config.toml
dataset = "telescope images of galaxies (Galaxy Zoo DECaLS)"
image_size = 32
horizontal_flip = false
objective = "epsilon"
head_dim = 64
num_experts = 4
moe_every = 1
patch_size = [4, 4]
layers = 8
beta1 = 0.9
beta2 = 0.99
max_steps = 20200
decay_fraction = 0.4
warmup_steps = 1010
Rows from block 5, named by matrix and row number. Each number is 200 + 40 x the weight over its row's rms, rounded and kept within 0 to 999. All counts start at 0. After the name is the row's rms in percent of the matrix's.
# ada: adaLN modulation (shift, scale and gate of each sublayer stacked) (model.blocks.5.ada.weight, 1536x256), inputs 0-255
ada.1263,110,196,192,126,162,191,173,154,168,247,207,220,193,178,233,177,186,212,236,226,200,248,179,226,174,212,216,187,223,207,310,233,181,178,242,262,201,245,194,273,222,181,209,164,209,179,228,179,204,184,121,236,206,230,175,209,193,214,173,195,236,181,188,196,165,133,164,128,132,158,209,221,195,285,222,265,244,228,239,180,184,215,145,208,231,244,135,180,208,199,135,178,174,213,143,193,151,233,209,162,198,188,235,127,163,199,194,153,130,253,278,123,193,133,165,218,194,149,193,239,147,207,185,173,207,272,218,169,191,226,210,241,196,213,218,191,143,149,175,177,245,168,281,170,143,238,185,145,222,180,195,220,224,187,147,226,232,135,128,271,139,249,105,193,192,173,234,212,248,178,202,123,216,176,195,214,138,267,177,206,229,192,141,159,158,277,177,192,298,302,287,199,186,167,289,193,181,187,192,209,113,210,206,136,238,224,223,161,194,221,203,263,181,164,242,163,259,232,241,140,151,213,257,191,227,174,198,197,219,167,183,218,185,170,173,189,220,181,216,188,269,258,238,301,221,168,198,161,224,249,162,208,268,202,133,145,118
ada.1264,165,232,195,283,211,153,227,214,230,227,228,183,148,224,173,236,268,119,172,173,250,165,202,156,198,226,235,150,206,210,141,228,215,261,260,233,167,193,242,168,218,236,191,155,188,204,193,232,256,149,245,189,133,92,266,216,199,239,262,173,224,202,241,226,227,263,222,191,252,277,232,152,216,165,192,187,261,144,192,262,234,188,188,185,203,201,226,264,154,168,252,194,228,205,188,144,228,136,262,289,217,196,154,285,188,183,167,255,268,197,247,281,261,258,225,264,252,212,267,220,236,229,201,194,265,194,186,226,214,185,176,143,239,123,206,261,225,163,203,273,188,180,195,247,268,186,242,150,182,245,221,189,178,179,225,168,186,220,156,152,228,189,248,197,130,212,190,220,227,198,172,262,183,173,208,164,227,199,78,213,208,192,223,233,180,156,239,167,236,167,170,143,192,227,176,208,246,241,202,230,227,166,163,267,235,223,180,137,210,182,175,197,249,192,111,215,166,204,181,276,235,182,130,164,169,249,170,217,226,181,245,203,184,261,204,170,214,205,223,289,128,191,162,124,187,176,253,232,223,221,255,225,156,237,193,195,285
ada.1265,218,243,187,287,237,187,260,263,220,173,201,160,164,191,136,226,294,190,153,144,263,191,240,157,204,185,219,159,207,181,142,234,221,270,207,113,207,231,178,183,161,223,200,150,181,234,149,247,239,181,223,160,191,132,263,217,203,268,223,185,186,151,231,217,240,260,229,237,231,233,170,163,238,133,177,152,277,156,143,231,200,165,248,225,194,216,259,240,167,173,265,170,186,176,196,169,221,143,234,249,250,230,153,232,220,218,137,241,233,145,276,285,194,243,236,230,247,254,239,158,253,259,191,252,198,170,199,244,207,156,185,177,217,159,208,239,204,238,207,213,200,167,224,257,227,176,235,175,175,178,226,230,155,250,267,155,182,249,214,203,143,179,224,250,145,190,167,217,183,218,164,282,160,180,158,233,258,195,171,221,172,216,291,254,192,143,228,138,165,195,161,160,279,252,167,213,208,245,240,222,258,178,189,264,196,190,153,170,178,192,180,165,229,200,161,235,153,242,154,253,262,162,122,158,147,234,186,217,145,215,197,208,204,242,207,175,199,166,183,227,158,142,156,167,154,157,255,257,158,237,267,241,146,250,261,186,257
ada.1266,126,180,183,133,148,254,143,183,165,205,245,234,177,187,232,147,173,268,243,254,142,191,186,215,189,192,105,270,219,140,291,200,143,132,243,212,224,212,234,136,212,144,185,179,219,152,280,215,195,235,174,258,216,254,169,192,143,223,142,217,189,220,149,174,169,181,127,149,193,189,226,257,197,241,221,227,157,234,195,225,143,222,138,113,234,220,175,121,234,205,122,215,187,243,202,208,163,244,179,155,179,130,216,159,242,190,244,175,207,229,176,132,224,164,173,198,134,112,167,159,133,171,203,211,178,203,231,152,212,233,241,272,172,265,225,224,175,149,114,234,153,192,184,88,152,194,165,123,194,238,154,150,240,203,168,239,207,166,139,176,267,285,168,197,244,174,244,251,212,222,238,163,242,215,213,165,139,210,236,228,234,219,151,191,205,166,147,241,203,204,202,198,196,144,207,175,166,170,167,181,146,206,157,211,210,197,233,226,184,268,195,235,146,155,208,176,183,119,204,148,169,297,220,236,244,184,188,167,170,194,215,204,193,179,133,201,153,238,232,141,251,211,255,214,231,173,178,174,229,217,156,147,256,182,203,216,175
ada.1267,123,195,188,235,224,182,265,220,266,197,228,155,221,223,228,266,150,234,132,163,253,145,222,209,236,250,130,201,180,210,183,170,149,156,152,167,238,235,198,206,183,226,208,64,243,204,169,177,254,211,251,193,188,171,196,250,155,173,231,257,209,236,215,178,237,190,215,182,248,229,275,229,166,159,230,224,246,140,246,225,151,178,232,258,157,188,203,191,206,190,177,173,166,183,256,162,129,104,203,217,189,217,139,170,232,136,234,211,222,184,225,238,187,252,242,229,258,263,104,177,220,278,195,133,250,128,198,189,233,176,253,190,255,170,148,206,215,196,198,241,147,215,186,220,275,153,244,153,157,221,274,130,171,241,238,154,167,212,105,208,253,159,203,225,156,156,206,151,141,188,198,262,183,231,228,124,164,239,200,203,217,142,173,199,220,152,209,155,181,191,186,67,262,221,172,181,162,182,197,252,208,173,251,278,184,234,158,176,244,137,187,175,217,203,188,195,208,241,210,211,221,173,199,173,155,263,189,103,178,209,163,186,181,219,194,149,247,242,224,199,270,194,211,143,172,185,282,186,194,249,263,231,220,176,192,201,216
ada.1268,158,235,234,305,219,154,230,238,212,164,186,190,214,217,148,207,178,106,178,179,251,210,184,142,150,230,287,165,209,239,152,277,214,266,218,130,268,193,237,164,102,228,250,186,152,237,219,173,164,218,194,171,156,192,249,180,203,197,263,163,168,187,242,208,231,260,297,222,260,222,205,208,221,170,188,190,193,224,151,201,217,197,242,237,183,151,263,238,135,172,286,184,226,127,249,125,192,208,247,184,271,199,185,268,172,249,177,255,225,140,227,287,145,273,281,220,240,233,187,212,227,208,210,200,198,139,219,274,207,186,213,142,234,125,264,219,244,246,206,188,209,210,183,298,249,168,183,207,162,180,211,250,183,229,249,176,221,254,201,183,198,191,227,222,152,242,221,214,232,203,126,258,177,137,198,172,232,152,166,167,143,178,224,230,192,137,233,153,194,220,249,168,243,266,169,225,202,214,243,209,259,134,162,247,153,228,186,200,189,218,191,190,269,174,196,248,160,207,168,255,246,133,182,146,177,200,177,205,164,208,209,205,223,240,257,183,223,165,219,210,109,159,180,158,191,210,212,220,131,180,249,260,149,188,225,236,219
ada.1269,114,221,190,142,226,216,223,137,154,280,198,237,168,189,201,191,188,164,249,314,155,172,261,175,239,213,168,206,268,146,144,237,149,224,220,250,186,278,257,197,208,208,174,259,187,284,192,224,249,218,182,155,297,211,127,183,174,209,139,173,169,222,181,203,246,229,149,183,204,172,218,225,193,156,240,219,238,179,135,245,157,231,145,128,164,208,181,217,197,231,185,285,205,155,208,177,158,187,174,248,191,144,242,230,181,157,211,208,186,165,152,156,211,148,238,172,178,135,148,218,130,177,217,202,238,246,207,169,179,227,281,190,205,184,168,183,174,172,195,242,184,220,119,144,204,208,177,192,170,251,239,199,237,111,194,244,243,230,250,184,185,181,131,261,222,216,166,195,102,258,217,120,225,169,234,224,135,146,232,257,193,204,156,233,229,141,204,208,266,185,223,282,194,200,189,184,175,231,188,181,210,223,189,142,214,245,236,258,155,251,151,184,99,248,196,188,166,181,200,135,195,184,228,219,238,144,224,215,157,172,231,170,241,182,221,195,224,210,188,142,165,206,241,234,235,82,127,126,187,235,184,121,221,199,227,225,151
ada.1270,168,157,194,129,124,240,191,165,151,225,280,187,238,216,207,141,150,229,176,226,200,191,240,220,222,219,130,177,217,210,161,221,196,136,219,192,158,170,227,177,209,112,202,97,218,150,221,175,215,199,172,237,191,180,158,204,168,96,199,191,233,213,178,206,221,170,152,207,179,171,201,236,195,293,196,243,181,171,205,189,141,187,150,194,205,225,158,237,209,252,78,149,135,176,163,189,182,275,144,164,221,205,213,172,212,150,223,110,164,280,215,132,243,197,136,149,196,181,152,182,115,214,160,165,165,273,234,161,174,218,205,297,149,252,226,252,132,200,217,227,201,255,175,136,151,237,161,196,226,218,149,166,212,170,177,186,190,156,70,239,255,227,179,136,211,107,197,203,170,155,235,168,228,234,234,253,198,219,173,230,235,223,197,175,228,228,178,216,203,258,200,86,188,159,203,177,210,227,164,210,148,166,234,142,209,180,195,211,232,257,214,273,196,181,216,194,294,209,227,181,169,245,198,236,200,200,182,243,228,242,195,210,174,157,134,189,144,218,182,194,221,227,236,258,199,260,146,143,228,176,164,160,244,233,183,177,185
ada.1271,148,197,211,125,233,221,191,158,239,209,179,293,152,253,196,197,211,197,316,209,189,251,176,175,162,225,197,178,195,197,256,195,151,212,217,190,178,273,237,180,210,219,240,299,159,275,228,181,163,179,209,230,200,223,186,195,234,191,174,246,186,108,184,172,225,196,206,280,149,204,227,218,192,177,236,170,169,209,185,199,197,281,234,247,213,162,159,153,253,258,197,179,257,176,201,183,230,221,224,200,170,201,221,206,143,149,207,216,220,197,228,167,145,239,191,220,133,200,183,218,162,129,265,165,234,251,196,182,180,277,201,178,198,177,162,218,247,201,181,149,219,189,221,96,201,206,173,212,228,163,280,195,284,209,207,303,204,183,270,140,216,162,168,163,285,250,194,212,220,211,225,123,289,198,201,185,138,166,266,179,218,248,190,142,203,217,219,238,192,177,199,319,106,223,201,186,215,199,200,156,235,177,220,231,184,193,295,245,178,153,221,203,168,225,220,223,170,256,260,174,225,198,272,232,290,177,264,196,171,212,234,242,277,167,225,259,235,287,190,219,237,283,166,199,283,160,200,249,193,162,195,248,225,176,216,219,216
ada.1272,101,152,215,264,202,206,141,220,198,170,142,168,195,247,171,234,257,183,161,167,204,210,165,188,204,157,331,258,158,205,194,199,156,207,212,182,224,174,157,216,239,249,229,217,235,177,173,200,124,227,225,166,188,210,165,156,200,274,192,181,128,188,231,204,147,124,234,223,182,254,186,221,179,255,192,167,174,213,167,219,218,174,314,200,214,236,206,168,173,230,239,126,227,176,228,201,220,99,264,246,161,210,127,192,149,267,193,214,220,149,140,233,120,178,254,227,224,200,167,229,205,176,202,82,260,235,124,238,246,165,211,158,202,227,249,212,182,179,242,183,153,208,150,324,250,228,229,206,189,163,232,217,162,217,251,163,192,227,217,195,178,143,241,174,199,219,151,181,185,188,233,179,169,179,184,167,220,153,204,170,134,177,193,204,233,221,181,228,134,206,98,217,172,238,110,176,205,224,166,194,259,171,217,195,166,191,167,155,132,163,252,195,198,198,179,172,204,187,190,175,234,231,231,96,163,120,238,146,246,172,254,165,225,164,163,201,190,230,185,185,209,214,165,158,173,119,224,212,170,204,179,219,255,121,321,235,196
ada.1273,134,130,176,152,190,174,126,174,189,228,180,135,215,131,229,211,212,268,135,224,147,222,196,225,224,187,298,207,244,167,183,197,196,158,246,278,249,149,214,195,268,170,167,161,227,171,236,208,169,221,172,218,238,224,170,147,186,187,193,190,192,219,217,168,150,136,217,233,185,181,252,246,142,341,219,200,129,250,140,191,154,140,158,169,199,202,187,214,205,181,150,206,194,226,164,195,150,193,121,108,189,188,179,165,185,197,166,218,182,236,176,128,152,206,172,128,252,185,186,163,228,294,147,174,186,147,210,152,171,143,216,225,141,289,173,227,177,173,240,227,223,292,175,314,126,219,171,207,180,186,168,223,136,158,172,139,210,138,129,193,266,256,193,142,155,173,209,175,191,172,268,158,136,214,212,207,186,199,217,227,247,187,125,165,169,266,149,206,184,249,213,165,202,137,207,264,232,206,143,203,154,239,229,215,186,226,140,191,237,173,156,199,164,222,168,221,213,172,195,186,152,187,279,195,138,204,212,184,168,177,176,206,179,176,168,150,165,218,155,201,226,213,200,159,143,218,253,176,212,221,109,155,213,161,227,173,198
ada.1274,153,161,182,163,167,139,140,152,166,234,226,178,224,143,189,123,130,174,181,238,208,241,244,201,253,216,116,206,240,184,191,159,223,176,195,187,105,274,193,230,170,160,150,215,223,203,207,172,296,198,117,231,211,227,152,189,242,155,188,209,201,236,151,145,119,186,125,214,157,144,178,220,169,76,179,209,185,172,246,206,154,174,136,197,214,217,161,162,240,223,162,269,161,233,179,236,154,179,146,152,202,130,245,201,294,152,241,122,190,186,165,166,231,155,153,169,266,153,161,237,122,169,178,149,207,214,227,155,148,166,221,205,164,176,140,239,133,166,281,266,218,193,188,116,189,196,226,259,277,233,139,176,178,188,163,181,265,173,275,210,257,189,182,166,244,168,229,214,219,174,236,151,178,184,251,226,175,229,178,242,211,157,202,159,182,226,160,160,257,199,248,208,188,146,237,164,169,194,159,264,146,239,190,164,254,171,177,241,191,227,184,179,155,194,205,172,142,146,244,173,164,206,222,227,179,154,144,253,240,188,187,229,139,178,161,167,158,224,227,188,190,205,206,223,165,223,154,158,200,227,225,180,199,251,164,163,146
ada.1275,118,278,209,282,241,209,251,247,154,155,244,163,205,195,164,190,182,218,158,146,233,141,217,186,211,116,81,186,219,174,172,205,228,261,166,250,241,214,184,209,227,234,172,123,173,257,210,286,218,154,238,110,185,187,305,161,194,282,223,188,143,211,223,188,247,203,214,179,213,209,197,190,242,131,181,157,274,129,168,234,219,168,184,166,134,211,210,218,171,186,216,227,166,151,220,196,218,187,202,263,177,238,226,226,235,207,230,203,188,173,147,271,275,178,247,167,207,215,267,179,268,235,187,213,212,175,218,249,280,160,202,229,151,179,216,207,271,189,128,209,189,114,221,155,192,204,189,182,124,290,179,246,170,205,191,170,204,238,195,192,229,225,261,228,145,225,208,186,191,212,194,286,184,170,229,141,272,214,184,221,171,155,220,220,202,165,241,182,173,211,193,124,299,254,237,236,277,214,176,206,178,182,206,251,172,207,159,126,188,202,170,196,196,158,154,257,193,138,135,249,197,113,157,140,149,198,205,146,171,198,248,175,194,219,182,150,173,148,188,227,203,117,257,202,154,161,180,193,211,175,219,231,165,176,218,195,255
ada.1276,133,205,189,125,200,267,135,187,197,258,223,212,193,208,182,143,215,229,220,223,200,269,200,128,213,192,96,237,224,137,184,146,206,187,219,197,193,211,243,210,192,120,173,144,197,139,225,225,174,236,169,225,158,286,137,149,235,179,198,198,177,204,161,161,170,173,159,169,199,176,181,214,181,309,217,184,190,230,203,226,209,217,126,190,260,238,194,206,227,192,82,245,183,221,171,186,194,159,182,144,129,168,214,193,218,162,205,159,177,263,215,121,219,144,136,151,128,190,270,231,176,202,191,178,196,249,157,199,174,230,239,314,129,277,186,186,171,206,229,154,206,224,224,79,140,232,161,200,291,221,152,158,243,161,141,226,194,150,106,219,276,230,148,166,216,127,196,217,179,145,318,188,246,182,194,229,166,219,147,261,234,203,162,244,199,222,205,184,195,257,250,140,266,124,220,195,245,199,141,160,158,227,257,165,216,242,222,202,191,210,131,244,200,193,184,196,224,209,232,147,151,198,242,197,226,213,191,207,181,183,192,217,194,148,133,209,166,216,191,154,211,196,220,247,222,212,177,174,224,175,202,164,232,195,224,188,224
ada.1277,162,182,242,132,176,239,151,156,165,222,171,294,217,226,161,176,140,177,317,213,167,219,136,189,182,191,232,237,174,235,170,218,172,148,167,194,171,224,197,225,224,211,199,296,220,217,247,202,145,186,196,257,228,205,144,194,211,226,184,189,225,199,193,214,188,179,188,199,201,205,212,188,167,221,187,246,148,241,245,193,190,281,212,211,162,182,178,197,179,217,200,226,272,182,237,193,196,245,216,181,185,165,178,174,149,197,227,154,177,230,203,162,181,167,187,230,121,181,157,205,152,82,248,214,198,213,188,187,112,284,229,181,203,217,228,169,146,168,184,201,130,240,211,93,202,226,196,211,229,179,185,202,292,184,189,306,234,165,251,197,169,207,184,169,318,242,162,197,215,177,217,146,284,210,249,206,157,187,206,179,174,280,233,159,225,262,212,237,157,237,200,320,126,218,199,182,154,160,203,106,214,238,186,184,171,168,300,190,186,191,261,222,150,215,196,173,196,184,239,154,179,213,231,243,309,191,269,180,216,161,225,180,270,198,161,280,224,223,217,200,207,267,182,221,292,249,159,187,220,178,176,189,215,224,152,210,118
ada.1278,152,194,219,118,199,174,164,135,178,207,145,262,203,221,209,187,108,208,300,233,114,245,184,182,172,219,170,213,211,209,200,175,237,212,201,183,185,238,175,194,183,173,197,300,231,125,216,213,207,208,195,250,194,273,143,214,195,177,208,200,163,223,180,193,153,164,172,184,231,157,178,208,185,170,197,214,180,224,228,169,190,246,174,226,170,199,185,130,216,223,184,218,225,189,192,221,163,224,189,159,183,151,238,177,199,182,251,173,192,245,126,144,190,182,178,168,161,165,193,236,95,168,227,147,175,246,194,195,179,238,255,188,207,172,189,164,189,150,185,187,147,235,232,50,189,184,215,250,235,197,181,207,257,203,134,278,216,183,290,186,218,242,126,203,306,217,215,247,227,179,222,119,241,241,172,248,107,196,227,237,159,231,151,132,194,218,211,249,182,202,224,341,116,183,192,189,137,170,212,196,169,280,222,158,237,231,267,256,160,221,190,207,136,188,211,174,211,161,230,131,150,218,272,235,271,166,239,210,229,149,154,222,208,170,176,229,191,232,184,162,244,240,187,185,254,135,168,140,214,190,185,197,251,196,160,200,115
ada.1279,139,221,196,267,227,203,210,230,221,180,184,184,225,128,142,201,269,155,175,163,266,110,170,196,266,215,202,145,238,195,218,201,213,292,218,177,253,149,192,146,167,172,218,119,147,256,203,244,254,179,207,181,215,184,258,156,222,183,228,129,186,177,211,156,216,222,215,226,149,221,191,168,203,178,178,190,201,178,90,237,216,192,166,243,152,221,230,239,187,144,229,207,188,190,174,216,189,151,195,214,220,203,175,231,215,302,205,233,243,147,263,260,210,233,234,271,217,192,300,146,256,212,184,212,216,199,209,211,183,170,165,202,166,233,227,189,232,213,186,172,210,235,224,222,209,155,180,164,195,163,131,238,179,212,207,178,186,279,151,186,193,201,254,278,146,210,160,161,146,205,178,257,190,197,130,212,256,140,171,250,159,183,207,270,199,183,242,148,169,143,203,137,282,245,191,219,247,279,231,195,186,186,194,254,134,229,175,197,195,151,176,206,296,128,174,244,191,229,165,254,257,205,138,120,171,198,173,189,127,228,149,208,167,238,213,184,235,135,225,205,223,126,182,134,178,149,245,227,194,238,227,287,222,192,313,238,265
ada.1280,060,183,215,221,236,154,287,287,172,170,131,209,165,298,216,252,143,182,227,154,206,182,208,187,172,213,231,158,245,252,239,157,213,225,245,208,164,198,186,167,192,200,206,204,154,265,288,219,147,253,177,148,180,146,226,170,182,180,214,207,132,140,112,223,153,194,210,268,224,188,175,232,201,193,196,229,162,199,218,167,220,234,221,236,263,148,229,197,163,256,236,165,202,277,227,192,179,172,300,250,167,130,172,157,109,234,240,226,116,170,250,234,141,266,193,204,220,157,192,220,210,197,233,251,228,185,233,158,261,204,141,173,156,227,221,173,217,234,260,222,165,172,212,264,248,181,184,270,204,136,145,149,184,170,172,218,168,177,215,235,192,190,158,198,187,190,179,174,241,205,163,199,218,232,200,254,198,171,189,180,255,150,252,175,184,153,151,212,153,247,217,159,159,272,113,268,204,182,210,186,198,228,119,183,193,214,220,239,259,238,214,234,204,274,131,191,194,254,235,237,206,163,168,224,224,248,250,144,176,162,216,185,262,280,145,214,224,227,222,248,169,238,155,184,234,184,269,215,225,211,229,317,190,132,216,253,159
ada.1281,060,152,239,151,126,204,158,208,193,194,225,198,198,184,298,176,155,232,200,223,144,212,234,220,161,123,115,174,147,254,229,197,178,146,252,249,170,227,255,269,191,190,198,186,174,152,216,77,195,274,186,170,178,222,189,182,231,208,210,191,217,221,208,222,222,208,186,231,198,231,177,299,158,196,168,249,186,142,232,159,125,174,213,155,175,242,182,168,241,242,158,190,181,279,158,185,179,148,226,121,188,134,231,169,228,254,188,199,219,242,172,161,236,172,229,202,152,160,237,212,175,158,128,205,154,178,243,189,168,174,245,266,130,230,157,224,141,103,182,221,203,247,221,152,195,224,223,227,265,195,138,160,200,258,156,200,246,214,179,291,249,187,186,189,200,160,206,125,194,47,191,220,196,191,166,158,208,182,231,217,154,131,177,201,154,141,223,185,222,188,167,217,197,210,226,148,141,220,158,184,156,169,209,228,164,224,187,156,231,206,193,272,255,205,220,150,201,225,199,181,158,231,229,233,210,188,149,242,189,176,240,232,195,111,210,209,172,240,210,121,271,215,234,157,189,152,202,174,229,246,135,108,181,259,143,202,223
ada.1282,146,214,245,266,185,199,204,241,293,158,164,258,165,183,183,229,235,153,244,187,243,192,138,211,109,188,299,193,147,211,172,242,198,234,171,117,226,168,140,192,162,263,219,252,207,210,194,202,189,166,206,214,186,156,244,213,211,220,231,126,196,198,191,222,257,281,211,277,238,225,225,159,248,166,174,88,184,185,211,169,241,255,240,247,161,137,251,211,178,198,282,149,258,170,194,176,240,173,243,224,205,216,168,248,136,231,174,199,244,162,194,251,160,213,230,242,166,240,207,145,255,248,260,145,227,156,136,267,197,248,193,147,175,145,253,193,240,234,210,174,262,199,222,226,243,197,183,146,189,202,233,264,246,245,278,243,130,269,224,219,173,151,213,193,210,244,178,159,237,269,149,213,234,178,249,176,231,136,172,169,137,240,221,209,245,200,257,165,191,207,177,237,190,242,111,192,207,259,273,160,240,178,227,253,167,158,246,168,158,157,239,178,227,165,218,203,184,240,177,261,253,193,147,177,237,263,202,151,183,174,209,174,249,228,213,231,213,199,204,231,144,220,151,226,252,201,219,243,201,149,183,279,182,180,220,248,238
ada.1283,061,155,204,155,205,201,199,254,232,150,256,186,219,267,117,177,256,230,220,184,262,293,276,223,183,225,186,188,225,158,184,267,271,215,217,187,133,241,209,275,208,96,212,237,207,204,244,254,204,184,189,290,184,202,80,208,207,260,161,305,154,171,255,144,301,207,179,254,261,169,167,200,257,168,218,259,213,179,236,221,167,178,257,211,229,260,198,156,198,181,171,243,222,290,159,221,126,152,205,148,235,188,267,136,230,167,212,247,246,231,188,158,256,171,207,184,187,223,151,176,176,180,126,190,173,210,146,219,255,186,200,246,177,243,236,182,259,208,215,217,238,270,192,134,208,269,192,128,163,136,198,193,192,200,229,198,214,276,219,236,179,268,246,201,227,141,178,155,240,202,208,218,200,183,248,181,126,176,259,173,219,208,245,240,229,218,200,218,206,162,270,208,205,195,232,203,158,161,188,184,163,253,177,237,207,168,208,156,176,212,256,249,170,235,219,128,145,179,217,148,242,170,215,189,189,217,207,289,196,203,192,168,176,131,130,227,188,206,138,214,224,187,160,256,201,174,191,162,200,206,230,203,193,250,174,231,162
ada.1284,064,147,164,159,155,259,131,154,293,298,213,154,177,189,233,182,208,238,181,222,134,201,281,232,209,192,93,191,210,172,261,241,191,147,215,195,192,258,235,218,223,184,177,135,322,222,183,286,218,162,255,268,218,197,168,244,115,185,134,269,154,239,159,214,174,93,148,227,245,178,236,265,202,223,213,217,220,202,257,157,195,185,187,179,198,216,199,209,209,199,125,236,130,262,138,214,161,221,216,136,190,206,175,222,287,193,192,188,196,222,119,150,266,185,168,192,145,175,209,251,159,186,160,189,221,183,185,166,166,177,190,268,153,226,250,206,173,193,140,210,199,227,212,110,124,207,199,194,166,228,178,177,183,166,147,178,235,232,160,171,203,286,159,234,198,134,197,230,138,217,223,149,205,218,160,226,201,179,167,274,263,149,204,192,156,219,197,208,186,172,207,166,238,183,249,136,229,179,218,210,132,230,203,209,223,196,167,200,176,323,143,185,198,194,160,183,245,190,203,170,166,228,238,266,165,197,195,199,240,224,196,173,205,196,191,203,207,225,255,177,191,242,295,184,171,246,152,176,245,196,174,228,201,259,196,164,165
ada.1285,068,164,208,166,217,186,229,216,184,128,228,201,292,235,191,173,189,199,207,257,143,279,122,234,179,216,161,243,211,158,269,245,241,169,220,199,186,246,198,232,101,188,183,221,230,186,204,209,165,210,164,179,156,264,183,221,160,171,193,168,199,274,245,185,181,202,174,247,136,210,212,242,198,231,125,213,203,280,188,226,144,199,190,159,216,289,144,165,96,198,149,177,204,141,189,217,231,225,244,228,173,155,152,127,150,253,243,192,216,286,185,182,288,159,182,219,140,265,150,216,162,242,189,212,174,162,298,201,173,201,235,249,227,206,189,150,201,254,196,169,223,184,203,158,185,159,187,217,210,250,194,186,182,112,182,215,240,173,156,193,179,277,308,174,240,217,189,216,219,103,222,239,191,163,227,199,204,228,212,177,243,201,217,247,239,203,229,288,185,243,230,197,179,152,186,188,152,233,190,218,185,237,187,144,219,304,210,173,194,187,189,260,181,271,255,147,155,189,252,187,214,248,272,227,205,191,253,197,210,155,207,114,166,238,248,221,224,248,243,191,157,162,250,177,196,221,225,161,156,165,148,236,113,245,266,218,216
ada.1286,048,121,166,173,188,217,130,231,174,240,224,200,245,186,167,175,195,182,206,203,227,179,216,221,133,172,201,143,195,201,158,218,189,155,260,196,118,321,244,133,241,195,191,176,148,247,175,193,258,254,191,249,150,190,176,208,192,152,201,218,254,198,175,158,73,241,190,131,220,192,233,211,162,212,215,224,226,275,257,179,213,176,196,163,218,199,210,198,211,230,159,145,201,167,246,86,289,198,184,175,160,182,192,234,235,128,207,134,178,184,215,162,238,205,191,196,165,232,165,168,201,193,154,181,155,221,149,167,234,202,173,199,184,256,163,261,237,196,137,249,262,236,179,149,195,210,177,242,248,300,144,198,184,211,251,199,227,157,197,242,173,192,192,233,207,217,216,186,258,201,141,181,198,286,196,216,233,244,239,269,255,177,209,225,170,205,229,159,184,295,197,203,131,134,213,201,144,148,190,213,154,220,134,151,231,232,179,164,238,227,150,235,178,247,196,192,290,209,141,187,191,191,182,238,215,219,162,152,219,140,293,121,254,171,209,219,138,155,219,174,163,194,207,267,190,160,174,215,228,230,137,196,315,203,210,242,149
ada.1287,054,184,257,228,244,182,201,204,205,238,120,216,145,269,181,162,212,188,212,244,188,213,159,242,188,283,255,128,209,212,181,268,220,232,218,198,258,196,169,189,225,221,210,219,158,207,209,207,266,182,265,134,211,155,221,273,136,141,188,249,195,127,227,203,211,184,179,204,246,181,264,160,222,196,236,155,213,178,158,150,236,201,226,215,240,178,218,201,204,209,247,145,236,219,222,138,187,184,232,292,209,277,251,198,129,153,182,184,132,202,237,225,184,245,233,216,238,171,225,221,171,271,205,271,163,166,261,300,196,202,227,159,189,217,256,208,180,218,167,171,239,265,177,265,235,184,290,128,281,193,201,294,188,227,251,199,170,160,228,135,185,175,250,261,223,233,166,184,221,197,137,233,178,235,228,232,202,285,222,153,127,149,258,221,191,241,171,198,157,123,225,207,179,149,248,225,192,219,222,235,227,244,162,213,198,203,209,271,158,197,140,186,184,203,167,204,120,191,216,211,168,167,176,222,224,219,267,257,199,176,197,222,170,204,288,208,145,228,242,180,96,214,179,255,202,223,193,231,197,288,280,147,151,244,155,199,217
ada.1288,047,158,196,159,220,172,230,240,159,168,253,199,189,219,186,182,169,198,193,142,228,209,266,254,134,232,159,193,161,233,199,163,185,178,190,226,288,173,202,231,133,189,258,216,200,171,215,193,224,205,205,256,239,240,243,232,125,140,182,185,225,141,220,198,244,133,197,180,152,241,90,201,186,229,281,203,183,182,233,107,272,180,202,167,205,236,215,269,266,222,197,210,185,134,160,217,187,211,191,199,197,261,231,222,149,187,214,155,197,241,189,152,138,163,174,156,98,179,201,227,202,158,164,210,202,299,130,219,162,204,206,241,193,149,205,133,148,103,281,268,261,162,221,117,170,170,173,155,240,235,203,213,214,191,156,186,124,163,202,213,122,222,157,189,193,213,280,203,170,186,248,201,200,193,227,161,203,204,229,160,200,220,175,284,221,226,157,186,239,185,210,196,183,237,172,189,209,181,212,228,171,247,153,238,135,173,192,203,160,224,227,269,135,224,197,106,200,195,133,196,143,215,231,197,206,170,214,254,110,236,156,261,180,144,145,217,127,215,202,219,187,278,78,195,192,202,132,191,162,204,159,252,213,215,173,225,205
ada.1289,054,122,219,216,186,175,184,267,210,215,211,209,209,154,247,144,201,204,209,184,94,193,234,222,278,209,191,274,229,160,216,229,232,215,249,242,165,144,210,133,159,163,191,230,218,212,194,173,191,236,200,240,212,160,109,195,160,180,214,207,219,202,155,199,203,175,205,191,264,233,150,139,172,211,226,276,203,131,240,224,180,212,200,222,250,182,241,208,177,235,206,196,164,197,216,260,106,209,147,164,228,240,208,187,230,169,97,210,159,154,267,234,130,216,214,155,255,224,223,155,201,191,216,256,220,259,236,241,190,199,217,170,269,188,265,175,193,254,129,208,176,169,249,243,233,155,185,205,212,137,209,166,172,209,172,193,219,233,151,256,111,208,177,224,172,174,151,136,200,285,196,190,182,161,138,194,215,153,163,305,250,131,104,137,189,264,266,238,233,180,216,214,203,180,207,186,164,233,122,236,200,236,171,117,175,233,211,258,241,201,170,177,190,288,200,172,177,208,245,185,200,195,167,158,167,176,197,200,110,246,200,174,225,226,166,135,244,192,161,209,221,137,249,167,201,90,156,251,212,124,234,206,194,213,267,242,210